Weights of a small sound classifier.
Model: 5.62M parameters, log mel input, arch resmlp, activation gelu, layers 14, width 256.
Training: nadamw at rate 0.00067, 12900 steps, batches of 128, held-out accuracy 68%.
Data: trained on acted Russian speech (Dusha), 63.4 epochs.
Rows from block 4, named by matrix and row number. Rows with one number belong to one neuron. Each number is 500 + 25 x the weight over its row's rms, rounded and kept within 0 to 999. All counts start at 0. Numbers have three digits each. After the name is the row's rms in percent of the matrix's.
# fc1: MLP up (model.blocks.4.mlp.fc1.weight, 768x256), inputs 64-127
# fc2: MLP down (model.blocks.4.mlp.fc2.weight, 256x768, transposed), outputs 64-127
fc1.243 119:447490471466560445453478488541523520464483496491501535524485486563453550528476492485473516506501508500490546513519491531492529525494511558479506481521487517509518488478514469509534482519514508
fc1.244 088:530510496453530486503463475454537523479474504484510532488509533461519486517528462521498478479496493547512481552482547472519503489495548561472509498459502478514447517496476498490467491481481504
fc1.245 113:485456497491494526517498479504502481542506519516510483521461520517472526474479540485449510449480477531498489481517512543526489538498504481504524502508491503453544533481511528505468471508474429
fc1.246 104:496473479560531487460488482498541519462517519524532532553477508483492488472483484484505491486496499461492523515483505488545508515488551513445480498528530515485479520466505501533464499490475497
fc1.247 111:500473492526517488461467426512557519473512497533517544544510495536497478450520517476476484474508515460486524523520492509523495528487530498482454464554526518495472486458538469547473475445505485
fc1.248 095:488476470522532479477491481513517500480507495547512533522487474506493504444484486490485494454518516470479509520466510486550523523469528484473473493531503516505477482477560494548457456467491474
fc1.249 106:498481479510500487476480448502523520480514525543517539549497476524509481479494506458482503462516536474492557497505507526492508548495530510469455487548514505495498484474568488553484461496525469
fc1.250 089:526480496523531487466475449511562561449499542543520547520491517496496514498482498517486492463494530502490499487501531479495496539510535507428513456492497494491498488465505489521516468482489496
fc1.251 085:450499473440550467485491504555506500454498533500501526506506473475465505501467508552491469509480505465500469553468471462512511502442519514509484483493537507474467497496488520490514499482499497
fc1.252 101:488499488571511492478465458522537519477508463492490508530487530467488507491514528489513491454462567478486511509513486492539491520495503516467524484544523495461476530493499487506509498525444536
fc1.253 105:489486473546481488455498496538508499513494524527502476548489509485545490459542504496484482432501547488470508493491477469520476521495486484496479501539507500496509518508499478500430502479493472
fc1.254 100:489486487510509481508510517563512478507525483489451488494510494510499499527524514504539496487499541475465516509448485505507540513450501526494534481486519503463528469519479451522500485468481481
fc1.255 094:501528478490507505449498493508506491514493508491509538523499521548497522490524495484475462498478500517489535475513496481476478513507518517489518463523461510539521483481527475511466470437516441
fc1.256 114:476506460518544469454505510506543473478501511478512501491484475518498486496511542499494466484475538503516494513488492485562495494415503494505487472492538494496454535493496475509510449492501471
fc1.257 098:513538462526536495501475515512521495509463512528455510492499523502492513512509486494490482482501536480504490544512544487535533488478499459503556472495461561478498480508484487509547449481481512
fc1.258 111:475508509492500512505522535505482482497484497515507526515530532497532525495505498507489503451490533491481580523450509491496506529513492481517515516487490506468518505521482509526475465483495469
fc1.259 114:480513502482567501470484462490543503496501507482495519500505511573452535546484477501523507514462516473497491529523486516478504499497510546468525467503483518497494489491497467492524499498504486
fc1.260 096:480517496472504508518487524491514505462492480474500530492522491505462512516536502486502524504565504514509510554468474488488584488476513556499486546508469540539513504521514461493519482482491484
fc1.261 096:448521448522516497510490498541505514535467511508494481512461481491472530460552493481483513501477542492482488554511482517526499478466494503518485529546494550506479516517458534508505504495511513
fc1.262 092:487525492500517497469465485491534511459514533534533538520528504543484522485525495489468513499498538466503535503499516464485521509491520508476488476527496532512495468499532468529495485466509452
fc1.263 101:426515474487510515478515535552497458477515470504503493501510527476455528519493480529510519481492458482507514486475543471509545498485484472505503517512448530498553487497517476483489480482519495
fc2.243 075:488538495472475502518516541496487555489501499481470488505551450501555506515556482510490513508460517540475484524501529483485470489450530537493494476457467545498477537504475517447489529493539473
fc2.244 115:506509468520484495478486487499474526493492540500506501524497476489544471504493486572527466540524503490499471508530490427491481496475517472490483493499484493515510553498506550465507469553460498
fc2.245 139:485541501490564518489486536490527450516479470533469505508511512538492526551527478487544503500444515517455494569500493561475484495499515508465508494477475520497494481553479477496489481456515480
fc2.246 103:491475484540494472480462470523546530493513470518490514557475509531468485490488499442497510471512507489501551512514505554529529518497518505465490499542514561498501472451525471518506474483529517
fc2.247 067:511461449497498499515469458517536575500471487536502512529470482496485526491520475470481509461511478520488466530494533535548506491462514511445505503502520545502444480473539508497454518464495511
fc2.248 067:503502487490523469481452467535538559474497480526481511506481497487459514507482480480453507466514545486460451520504525550522513491459534526465488471521478525537485500464522494498509523493487515
fc2.249 077:509468446495502465505462482545530564494496496532477512534478474484487501494529485483459498484522489523500477550478529513569529492455530537471512487509502537503453504498527498484459495483489496
fc2.250 080:513479489516488466487484490566525498515505491514428491517523481523524489519474514459474507479510526486467502468478512500507494522475512540494573452489509556453504491500484463479517491457498503
fc2.251 086:480470490462511477484515500513503501460502502459530496490508461511506510490464484523472510495526496434542536461499516483490526518471506516506490473464528517492485512475507488467504520477524452
fc2.252 094:495442557515505489490512475501521511491521465517498510515491501507507489499462495502504491461527476497462539470484504510536522549469499474512493463511540512478513482447518470511536477510525504
fc2.253 110:532502505522497481486513497503491483471536527529476514521506485520567459493490459532530486496508479496497509502478492485507496541482525494450499480456536478471501527479521518520502428494489471
fc2.254 117:498491491496472504524473503445493503504509515492533545486521534495533491459471465453501520506518524495541500508478492502464500489545495497510500544472491527529513519507492538522456479486511496
fc2.255 107:496501497499443448526493491504510527517539485470486501483565483499537463493488520483470533508474510496517532500494485496477485490529525540486513516481488468481480515469495513520519481492496508
fc2.256 116:499481515491464509532510480455506539499533499491503492490537511488501477491466493491500516474492502465492483500487498486527514501447498508502537491493509511450446497523503448482492551537438491
fc2.257 113:521467513553477452471492487516525541511520490535493504497487508488514479496501511508523477505532502489480505472494473512465487527539521507448523504486503490519527441502529502513536456482487500
fc2.258 143:520511510528478495483486488462522454504580517490506500507521516528508438462486483476520504512484516509521511476480475500484491507526511484472516479475516461462513502493506468523471466503478460
fc2.259 124:461502454467517470513470514546520512474481493482531471496513482473490537525542481514453529480508519479478466519491505495494517488465529559484479518542512459495462513515491488478513541476519508
fc2.260 098:530495523499508481505512489495509539490500487499521551477490531481462496523502475463468503490517561476511482532466543496478505451523518492497475497519466469545481459490485462542535504488519562
fc2.261 119:505454529495509439486492493492497558507491505495515492498465489504448514480455493478479505528532512477527524454508491509456526497515486497476499511515499490554499465469540461487560466540497544
fc2.262 071:509517477487514507508445473511538518477505502521495531535506491530493516523531455531478494458483468508503466533492555520527511524489525518472473478513492570503495513482565503491493477461501481
fc2.263 121:498523492504484480484521533487485457507511539502502471443525528487532499530474516507498489520482458507530474473500494481484459513543455510504519509474475460499524500541514545490501511518498499