{
  "model": "sound classifier",
  "dataset": "acted Russian speech (Dusha)",
  "train_examples": 26041,
  "time_shift_ms": 100,
  "n_mels": 64,
  "hop_length": 320,
  "input": "log_mel",
  "spec_augment": true,
  "win_length": 400,
  "targets": ["emotion"],
  "num_classes": 4,
  "arch": "resmlp",
  "norm": "layernorm",
  "norm_position": "pre",
  "activation": "gelu",
  "mlp_ratio": 3,
  "parallel_block": false,
  "dropout": 0.1,
  "inner_norm": false,
  "drop_path": 0.05,
  "patch_size": [16, 16],
  "layers": 14,
  "width": 256,
  "label_smoothing": 0.05,
  "loss": "cross_entropy",
  "init": "torch_default",
  "residual_init": "none",
  "optimizer": "nadamw",
  "lr": 0.00067,
  "beta1": 0.9,
  "beta2": 0.99,
  "eps": 1e-08,
  "grad_clip": 0.5,
  "gradient_centralization": true,
  "steps": 12900,
  "batch_size": 128,
  "epochs": 63.4,
  "lr_schedule": "wsd",
  "decay_fraction": 0.3,
  "final_lr_fraction": 0.01,
  "warmup_steps": 250,
  "weight_decay": 0.4
}
Rows from block 9 of a small sound classifier, named by matrix and row number. Rows with one number belong to one neuron. Each number is 500 + 50 x the weight over its row's rms, rounded and kept within 0 to 999. All counts start at 0. Numbers have three digits each. After the name is the row's rms in percent of the matrix's.
After each neuron's rows are labels from the 100 clips, of 14976, where the neuron reaches its highest value: "responds to" is what is common among them. Only what is clearly more common there than usual is listed. The data: acted Russian speech (Dusha). In brackets: how many of the 100, against the usual share in percent.
# fc1: MLP up (model.blocks.9.mlp.fc1.weight, 768x256), inputs 128-255
# fc2: MLP down (model.blocks.9.mlp.fc2.weight, 256x768, transposed), outputs 128-255

fc1.61 100:594479401476519528475502494531496476513542568541482492524516446563498498479503451525511470566538506503470447577383474548413441498523480521523552540448404512542493547430597454423520535564546514444479512523407536459512463524486571493492545511562462542568508470473447532476453442582450493562492467386590389528427525379530474522467526523463501566472412498507519482402455503462508430489515
fc2.61 105:486582468498574450412507450572522457561536568490458530547509519514402410523506553476452564455552461395546579468502471496513516450444574479484497526446434546572524471482459534417474534374547475562453501537546549569495591503536494376503542564485454505403490436516493506633499556490557507487564473493511476676521452556415614538528499517498494553512380438514503479487466477496452480512594
responds to: emotion: sad (58 vs 27)

fc1.7 097:572437442568423524534519547569568555487447507482453500524499507441447437496506535570552500583455436575424443587427501386412439596528538458535511467460459531525518528499510445504514485560476512485581496492513516473513451595510452513588495489570435469509576511495525554449555455585381580520500480432523551458520558529542481494446492581509537418481483584430464578515539505466485452447435
fc2.7 096:487440461453475531560410373437438519493469478552514515452528650566481607503585415456432455553480614510498439504504567599504479537530441517401443489460500469442559467491462515539450576562516562484574523507489481505516447539525511442418481476589574485531448539550554529479439566556435528473448465458490473456493452426568560475478467418482427527364549451483463411546487580519429524501451
responds to: emotion: positive (43 vs 18.4)

fc1.756 093:509487411486554522436448540473512583510520484541417501587566449434445423500455446545459553506544512441542524502472489526525557422515528413539470516450424503540344521545483494455569535519470538371470544558531470516507501479461559458548526490601438495490443493511478570371477472490446524456392499473520455562486529442479468515505493492505407532385481489480434434488560571512527484470480
fc2.756 103:515515427461548410408488521433478465474555596562536459470552436452543510450563496498489546511474553439478582489479447436452462521476475463516532451526491508490521541489503551516483456431514530598408504475435479490455570556496450494512509545404464502399563521464560549567644510461516456456570548510539580642482521549463555489501526492534565420564528511508558558524482493591411542607553
responds to: emotion: neutral (62 vs 35.7)

fc1.696 099:596516438559476447518446548542552494423550512461488563491432500403458442548592485620570530482551493499518560451536488465525565478559501464537573517473460514600530549546564508524468535509436549545513474557410441500485513464561476449546455515486384474503550546531528537526527474545557546527591500442408501453538583476533541457463565532495452535489465574479494518548561459508517439491436
fc2.696 103:449500560448499544554499517473464487501558465445553451475520552557488594486439499503510460524464555601476394576460516547442397498527479584437484507475558499419574412526604460516441504606558540494488504422474469521476399532547599519441512495567544440562529519515518468487443425513491455590507491482567534485498470470578431445526557502477466495524627489484419485467501596500527472455490
responds to: emotion: positive (52 vs 18.4)

fc1.291 101:563487522526465475471462504536569476426619504491444560492523388500651541425464520511523509440569482544464566422481469481540535464513525429535461558510499473530484531547516449436478545438503545454506528623402432477438491422485459526492338504420416533436491508525406537552542536544569545479528484482473537442506496553519548535518465557510509463509499526507487467465450437468578471515488
fc2.291 119:533527598492558443534458474518340477484496531381493479536540509505505575457450577487537385510562494564523475543532498503485573459385479504563535482423491496506458539459530564426497471454576502527474497515568434435420363518468456519570516493549483525489500446493523551490538475570518481487460577563510493512443515542660452512518588498471514449518607447504493518530409487572484438507558
responds to: emotion: sad (54 vs 27)

fc1.17 091:567456411550568598457490513510546457526564484555468575508551477621511454497525507497419462481492508463469462551431513454484477519524488477582541598427437572523469532422524506422490460549567562440523523570417556450520494476425571505454566514411404497520501534500504511455531512536449526578546439415593413552486513395494513567522490544473447604496417522525528462418451475449480448533472
fc2.17 092:409559479512579498411544430537488516564505522522455544561505529484409425479469476461463634444529503435534486546504503523564458480404563501411477440474430470523569472504477485451524492495541398520459491515543443589563599532519471365479477483503499442511502455474555437470432516476520507506418538469464474671563490572391556500498516455489437491493387434533437468507507517451537552471456
responds to: emotion: sad (63 vs 27)

fc1.170 114:485438451469562553432419594443435495500569498480499465476578421518554599495485492534409502531483479526521476576480425523378410458458458406541443473465508488442424460419419479478492499479555620516488570548435486462474411486495502534529578457545440475472542510559423637546453389540451535519462556481522521529433575609595459516528445511483496453482539463486522561388397504513522499507496
fc2.170 130:598497603482495459545453449459457474465498559441552504485460492533507536475511523447569455508508543603546471473608575494513548526507504565476505445520565465430488617500534484522458478532453500511468498449525572429430379572448435513552523496462565590469451529466543507489516574500486435476531500626492464483454473521636509545459522458558499514554621567524518498545494509558525489582494
responds to: emotion: positive (42 vs 18.4)

fc1.450 104:502504540569463536531505498525505487538458459509472471490461456482537493470408494478454491473503533505571464421457489447547505536469492546433582505512451526543487531515616484491533527558528478539472443502499514479442439511421511545526516537559519603547419522546461455387507457487511486503522474525435441468501582484450490573444584518459413538517470518460554432559523504410642487500500
fc2.450 091:546466517477445526602370510474454491430546467456544422423467559485426586478541576494589416568445478577555529482532498533529525528581462434507470507497514548483449500556501491503432457593472632502556530507467505426456372552443429543491480579506472472411459542563556559547484557498427511419586474557484514468519484512628493565544448514591543536476557443447435473474614530516464440510481
responds to: emotion: positive (44 vs 18.4)

fc1.92 110:509499562478489602498556499591566512520502471484497478512537505559549513483549515488552445435481477582401473445529509527479420576465514532498599550524517506517511483470444469483511461538505454529505485474377550368544530467614474582551486408456519556576558488427401519514488410491478532485522410503486463497509509473487492474416532502473550495541440517499572627445466377371531457470488
fc2.92 127:570515432558517481434517576430588569451599468553439526505548413476569470473521497641485561511471527523468535479417453457501497484614551464535480572516512578405410509541574447542537511456506563512432471454462530539513545477527571526474490519512428442515571518481481548494582517468524429512504474421545502526486441463447422493549485600493489506494544589448525500538551565474452469464500
responds to: emotion: neutral (64 vs 35.7)

fc1.310 085:561467500509469601510529477526525523487570437563429426477521575619599550476573496492484480473460527556411547430462426545594437543510514516539553582525479540442504453402447472523513499584514474516560444452439453442487510507556518611509498498498565558537563503476493500522543497542476494368519537529503465423478509525532410526478568525530589552531423530515518540416478431425523494475499
fc2.310 095:600544489502541431426602509523608474470537530532456543564554471440607358529601448613540561450535559453443494487478456448503496476554584468544483577510560511478455524556561471517533516515460451476452526527462496541479612479562529525495492499406558504543531471458501470478563503504555380457523509560527534481463487521417374429533508543534603456513484642488519542571518448509458514522474
responds to: emotion: neutral (66 vs 35.7)

fc1.504 105:490490526460555484460540532436446505486515524463456482525608423485522565429456569494565490461511484551524557491533424541492453418537511395559531476516475443574409536517493501388589514497492527506485530522402434482439443521482460562560521461545397487509555450540427619520511432473470561509437478491528513497516522516478460537502537553526449398483516432356480515486440497494512475546446
fc2.504 113:524520583467529522503577518549543414641395493471546498545492510590411427551470471493542553451513466523535394567472573484455467498529552448386501461494618460482530513483441498486444474550513451432503542456516580551531502601506509379445531434506600550554474481537488410543454493516495440572541434497537596540455522433509547466425438467430508516490512532516521520470497451476512477519464
responds to: emotion: sad (61 vs 27)

fc1.447 097:575516501583513501532422554604585507462602465469506603510421444451546465512571547545570552501557484517504562495463523463483529487503495478495518578462486555534463501588521478457488549501454563489522498560413435461457444505521508488519449528456425544484489521516496509502549488545563465474577480476485497439494527483532566462495481502548470538453455573520452518437556412492539412469496
fc2.447 085:428508605431526547568511494496385457547481467415537488509583525532512614519416515485513401506513447614497405558493476593432449473411480558516515502465514451481550452444472503464509488521537479493505551490454444469491321532519602532495540472569528471539524475507489477499420383541468460560458535529603529489469508498637387471546548460482507483562620460527431507444464517506503486488515
responds to: emotion: positive (67 vs 18.4)

fc1.352 087:552432502489459582507551485487553519549483491538506527526583523594553550472562490538498476466537569562472476420468515568533435532506466539469601560522491485498503460431459459556490523496473438472625413501375513431523511496576542527514465394464518568572552532418481564530471489558472602503511468511517511405466530460514519457426542494513517520507444584501546542505412472424467446496519
fc2.352 095:515532486511514445470561551418524460453572511530466519511487435400569481532606445563574493480507522489449501465476394448499528474537536534550455517574536478485484508544624465566558473463459473509441510463518536494485554535545504570472438479391543497576574496421525522482583519460523407466524502558590505470518446561464393477509521513502601419584584594537525540515570469537498531496458
responds to: emotion: neutral (61 vs 35.7)

fc1.88 098:610462356526530548516446550536497517484507474577481476479510522546491459495537539582462495591451511405485517536402500459511554474572443473555494570400423564559461493473583503457478510541542597443542446490415536506535511517463522472468461553530383511510543485523549538466533515578479473550530421434573443550528477419517570549539428546501533532458412461459501456493516557500443365508455
fc2.88 116:460602472516621489372535433503491499581527509504460569565504466439453467483405476455470681468514465455520489541524547511497535448425608545442447470471452507506523485504480527482553492445514473557387531467514472531539585480490525326514541526516487430502509442523490432487427482472554404549530538488519480683493508557427593535522516477536394514525480506511434472504552522486537537475506
responds to: emotion: sad (62 vs 27)

fc1.448 087:501466497480487609494452476482467519538586442542436477469547570601580634537537482449494527508478535557409525482474433576563466485498468509604468521508478538466508408362477508489522459626562489535537504468466420402464505467540527567498522506503528524530516446480516539492534510528456488375478540485554406427443551546511413558496581492508529558538491463513442526406474432499540511466513
fc2.448 096:563509502459506439472582498520586543453518555531469509538567462443557392498580441565496552446522609456411443488442497422497469493600552452540443536489590478436461576564579497524515495516484441461498525516446482582478580509556498472480439486438590499548476491438522488464566515535538421460479546542523601455437495471457391409527494523559620422474520610506529556573468480510429526547451
responds to: emotion: neutral (62 vs 35.7)

fc1.42 099:636456456468444494543473565514568495479610478517500496475529469457542508433417582546565563502564533516430571485396495515503583443609439469554551522511486497543501480486535520472483568485526544468539464569396415486436483401538450492501408508523362554497486484480392613516476490530603572486519521463521470453431511463523538483503525524474464458451458521486534515487458448532521436481490
fc2.42 105:436482615492508465564477408536334571476449504390526475517471543485540616525521507426502416525539505577491406489473543531501518505423449542499446481451495475471559554560506492456461509480518450512551460535547479480462356523506571483572480480589563573495484465522507519432455521564503485448460553501455470407484519499639447530485537433567509476439597425521422475536498513536546500451516
responds to: emotion: positive (40 vs 18.4)

fc1.495 109:497496466512412615523478511562523619520416512486475492478485521468446463487435571526501480658408416522465518417458498542489383555501511538528475472483465527607530461486438498482543506485551538473602468454456518418617502506548517602485475454531484482576446485479518553520401472514486597499485436458476469472527584549510533524410490511485497537492464506529466489471525473406495496485468
fc2.495 113:406575564571537556493458473438434549550538370451436554517463555533421546504551519513459536491497471578460476436452518547562527455494553514558357529492582504460431430501501511493534480520484521500432479471566515454467449421528541516468411547486585413555527469481510489425519539438511385424485492532508495594557528466525472500525474519440534504523633473484491488504528476502499526384476
responds to: emotion: neutral (62 vs 35.7)

fc1.517 094:522450472523474591491498450508540603494468568550357565519509454504536496439534480516484577554450478521494543448565466526581490501463511425580451477473397494592460510592393418469556443488406498465560477472530517469606531537449494574465454408457469474464403572499517502520436535536459620488413487513399489475530525527485491504437438512511562571493447532529461461468454415398551515500437
fc2.517 096:498518500586533528489498527489476493547507412513360564504463520470530530513606516516470571463452455492456502451523431543594504499560506485514463523506529525462462403411480530504618473503437516526474487458419430481494551470518435550474374486419469422515516496490518478531522473501492412419536509523484544515618494471460515466474405524520576437493512505468577547522493392403487508541432
responds to: emotion: neutral (64 vs 35.7)

fc1.435 100:504440496454474490550500502579461507569498537613520464470454505521423535514510525485403561486504577594460559504497456524471500514466429498460531507471458541482539443492595478546491631596563560483483442443515526498548459454597571470480482360518536558515502565465452627508587499505485514538463430477499487483523488441535560374465468482400467469437523517513530563525427488489508462467493
fc2.435 109:495447381441401556509550564417577465472461507619514525407524411464461469547455381555533524551438472417500525506507503476443484565512482571508514510640464461530499531469470486638540488515408469450521571499463497531604591470482570542540504488511500464519561585477462443459459399500442539566494494530573510466482505466417468514533459485502487493609422568551468511441567535478525544542432
responds to: emotion: angry (39 vs 18.9)

fc1.473 100:540488499610475532543483464555566467467493519546534544478420489500612516498494546473493450498561572512492539413503533466580550519512430539452596527511493525526513510567578519491498502476516504496515414542524514448444459478491520526463525536421511612580421500483542481447539536464606495460543392503428366441493525527491579512463617461469461655519442535535541412483531462500571438518523
fc2.473 105:439539617590520475534502580511454553540434445398516566527461468509489532593429543523506451499543391639530445484515497547529534474498522432555446481495566467396456590500514434498491498493540533482467497551553502512448378457507528526586536536523558490513509472494440473498484481457501427518481511501457489515506530521576439581536517535549452548462620508402437446537517485482546503450486
responds to: emotion: positive (64 vs 18.4)

fc1.554 099:458456535489476503486494591522593541528485444420469558533535500492534483613554455596509518477490421465579452455500496518513459495626534410483450517477517541440444496485452462492467466536495483477646496555543631563505542491552591441426575456503443415523450614513447518507366492496492532448496513492571473416565517529479476541542492546480498595418463527464449479429619480508506495387476
fc2.554 104:480432398498404561526523551403504509473462518626548460398554417469535516496395467509449471577455502458523546498457517498434485552432430567538607508582398473532465525523514507610574492443502475495528498553477484450537516424490551554552564481527494595507460592434410484415501405468453583533422524534504417435430577484458478499467541440482483484511450521598510517480413511524587551493551
responds to: emotion: angry (53 vs 18.9)

fc1.750 092:537509510584453495481480565572598482506497496420462551523433523396470435543525518550610583514457456484476478544529505467462504521516531475516533492473489575610524427497568498509508455466431483567543463488539575492502538577531486448526501515501393516521499569504506520465449473538503529496523506460495470449519583539475536468376531540476456484495450562501546578592631451508546421448468
fc2.750 096:443474521452458535591499542488451481515542435492505491427614522603523578493439539478446407532445516550497475530503532575472391545559450542443529517522525478432472438453543507516497476629569561530547585485353478455488390460556549542501477507526540443501547538506404487514486401478422512522513481540570521454549463457563405501518539502490481502559531457442485549490518520470513495526451
responds to: emotion: positive (72 vs 18.4)

fc1.449 103:450459484521532476427545539453537553464539567514454540574487435393511501516466444515452549482537515513585466451501383456544486397493432441441445494476470511511481547615503398474525535396505521463512477547547460548517573544489550519472564466498440493484429535518531552504449496544565597505466525434491492499525444555445467519504492482526428537381516487505422428436550572513581512482527
fc2.449 109:616538499545546515455470479432483466522534533526469459508513503590511552449536566496482510489481527613523530467484545536570564512504523467507609522525490558390479493479483490534515508582522516544387460423484565430467463508463515488484503520498497592462482523554494524495576561414507388446553367492440421596450526473522507594522498535479542571509571562449545460505469477450467494513565
responds to: emotion: neutral (64 vs 35.7)

fc1.406 093:576510480499434582468464476471532614505540463537409583503604507532511512420531469549433542520487515535502506542450510527402437549500524438527514529525458483449422471503411447521595535488454479489476516470508534430582536452556552525555587435546526466476496564528414499423438451489403561471326502428476456455396594482493430478450405551464511520440486572496526597501481500448552575432511
fc2.406 086:496578539522559506449520452541538501565519454479371578561508513549443438461574514510493557428492512480543430512538477521535480453492570541496436525470568544466444448436520556458570459540507472499419512363455458488499591492424493497405400470436545420532484444521589419542523525501529397489510522510504509556492534527436473442536488532499500460594554534536507504477418495421445472528477
responds to: emotion: neutral (64 vs 35.7)

fc1.323 098:523463401489493640488457492452558431547553507591451420468636523585537538466486482507484530498425484522416512561481497554427492506438501411621530497509476486484514402471402526502544499584579551518530566497448489411530555408568543573476510451518475491528532494500433562527516434483423528527416478443513489470398604498448435533489472496408588490524487494520523534390451436452551541557500
fc2.323 086:554531501453527461427514494517554552497539516492360549529572507508501433471565474559456586449497533506462435477462424447500436500546569471525461528488522519425523504447461494498506479472501457536448491385425462588544562499517492509476420439499481424445550493500517515561506506553518443507482584501535576542474467531493461462532477562552585437534575611522518554461433500413401522526462
responds to: emotion: neutral (60 vs 35.7)

fc1.265 112:564447502545454504496440530453554528477583514498467585497545458428557527489581538563563487536472503619475525557461487478478492497528482411513497525500490564477445495559581434512548463502488537564541448507466515360455398529600541490491514391459374459527518587434494630445467497521466539437459521463485404439485557503625451472429523525495483468418523549506493538492533457529544437447474
fc2.265 105:492431537434456589564460551423525445510478519519534414437516509516486564470502480417532501563429485624584486576529496507449395567533470509416487417538531478443515493488451459555471432537467538454515551460451536438530395664411474517504491463571514563493443574565471481497421457475399498515476488510538503512475469438570467523392444454478510547508550493538513517432554492479553501499486
responds to: emotion: positive (43 vs 18.4)

fc1.176 100:497534504490492584566501590602585502507491452424452593488530566499518453547510548579398501481499514467565457532448473516511467541617534474429506535432525525379500387419441501457486513510538556415655547564532551525527513530586593439422561539508499439518408496548475437452420487484473473569465453420589564440592492499498434468514450535495481652421417520517417461444568537460513488396485
fc2.176 096:494412393529389549585504518444456474478446482628556522388525439503525575518441460543519447597444528435423520507478556496476559547471373551496573535549399449571540517493501489583555545532487507460581506575455496470541527422536514500579536496511493552582585551447435498417539469526424588550455448468533447376481536449475534471488510424491461442494409466505532488506412538496560502516452
responds to: emotion: angry (54 vs 18.9)

fc1.422 091:555500515418503595447571458524558480505531570477407501563634481507517466423494440539449578504478435512430466558537490526375438519483545453532505523498469486517482481490465503475582498569482476517482631453492518465619561476569457543549461454487523459468545535563409495479457443501475493484380453512500498488438586521508452512483412536450572445522523569521474611353506427474563558508394
fc2.422 093:498525532574508528444496530517592458495506477520486500486458503491539471485479538379523572473450489539515541444509451465545468515558552575478503470575558569482557490469496500505452422477465508526408448419413513485507574493442461515524467525457491570505497496501538437533530489421520440524589493477498471595539436460402532538380535532518479567604484512526544487522515499399565484532512
responds to: emotion: neutral (67 vs 35.7)

fc1.94 109:496487529540525539427576514502588528486480525483461484608512540554516433524542447535556531452507440538542425435541438468560472498504523412460493486482491450528504532609404376519503499492463440458556467544487497506565581500575484561513431420474457583546522551508493551541445458526531605482508432464411516506502483525472508514430428525470544526430468571490455461408572446403568500492446
fc2.94 120:597466478502492555463491565457555530457498549569433499475523464588583488493587488517482561524453486551549562474503479461525430554529537489495551575540476568407415522506425425575532503544440508497447486419425543485552514492415469529547469423487478510439482571535465507541494462497472428453482415563480492545524539449502557533442431574563533572542538608484554554421432445400514487508477
responds to: emotion: neutral (63 vs 35.7)

fc1.183 110:537531557493534616444584515541557499493508530482405512520528550545517510424530480524538543449497449575389458531457455443461456574470494449535545519518520491469534449529413399482531487556478444453480531485484520455574572482599443545533472441438522515557543485495411453480492438482491551476423384463423526563446526530468485447455420566425582517515442537523503622436486380397574521473466
fc2.183 137:543520524570535498419520521487590594473559476492485503542524483539579476442508554525511558480495476587511539443460534508548462482612604499460503531482560621390409530565499418505458547473480571536412415419488565522486520425498519543521452461530461497491552510475453551547480521460543443465508443465433466563528468466474527566482496625486458568483565573379569498525502542422501427442520
responds to: emotion: neutral (75 vs 35.7)

fc1.691 103:517512385542457479447415521456503578434594454520455539449497431420531483481468546516482468492466475468501567470469440530511455565511499540433565469543404471555429498514516473475555512514512530565504500531347454371456486552555469566577489581511347517494542547483468565511524482465479617462559522461510452516500504492473493636443519462542486477493408496453551580464516469518538540472514
fc2.691 128:493406454528418493552424442516564508468456463543583437448415542530455442572444462438550502597467508488551470505573573539512525560486466495519375448477476504518568535508543490525400498581514527401588477551559528564463464532452545474483496592585533579470438570556535472464459551512448562485510481504443474471467496519504575557542519442504444573461444479488398380544574629540517501501488
responds to: emotion: angry (58 vs 18.9)

fc1.744 091:599482413477498518492510466509443498498461537573501497523568517610486533507545416516541491524585555492426449524444521558476535494535455514583533536496430492510527522465479424468475528658457452434480500568409530515513469511455581444547500529582443572535525444557443502390486506582471500507481455439533474555438534382504498526474479487494546527497398499461525444499475523469482470517455
fc2.744 100:537547468443526472446478472516528473529560534531509487498505512486342401513527509489500520476506480418497587481478501554458486513401522516512591496535487488579524425508478552473475461480534360574445527495466514444494587517579527424466536551485476499443468493506490518612523491466503511459569478550489468647473508508437531482509479451438614549545417504585502557466494448537442522539570
responds to: emotion: sad (56 vs 27)

fc1.40 094:499584562570484561483515529496550547507490555388398557535444461437501448429502508539486489484489446569547433466490465508517487486430570478427469454495493469510512473610503430468522447404472486584541493470537552405504471583519442621485426392492498465563485555435505490508410479469533545482514525503428409495492490565545482554392545476473475543485549594550514481496599409477586529438473
fc2.40 108:570472506535455473518460505458526464496524478540479485441612474577546503476478564416468497554445547562550570490479527455483510531490486426535531577545498550457383490541532525543556465559547571528454521494417493459441438473438510473518551552555467560386496553584466530473655495472459429436502472555521507516524535440535506499508462536497504460489534528448496503518404507491467438547530
responds to: emotion: neutral (62 vs 35.7)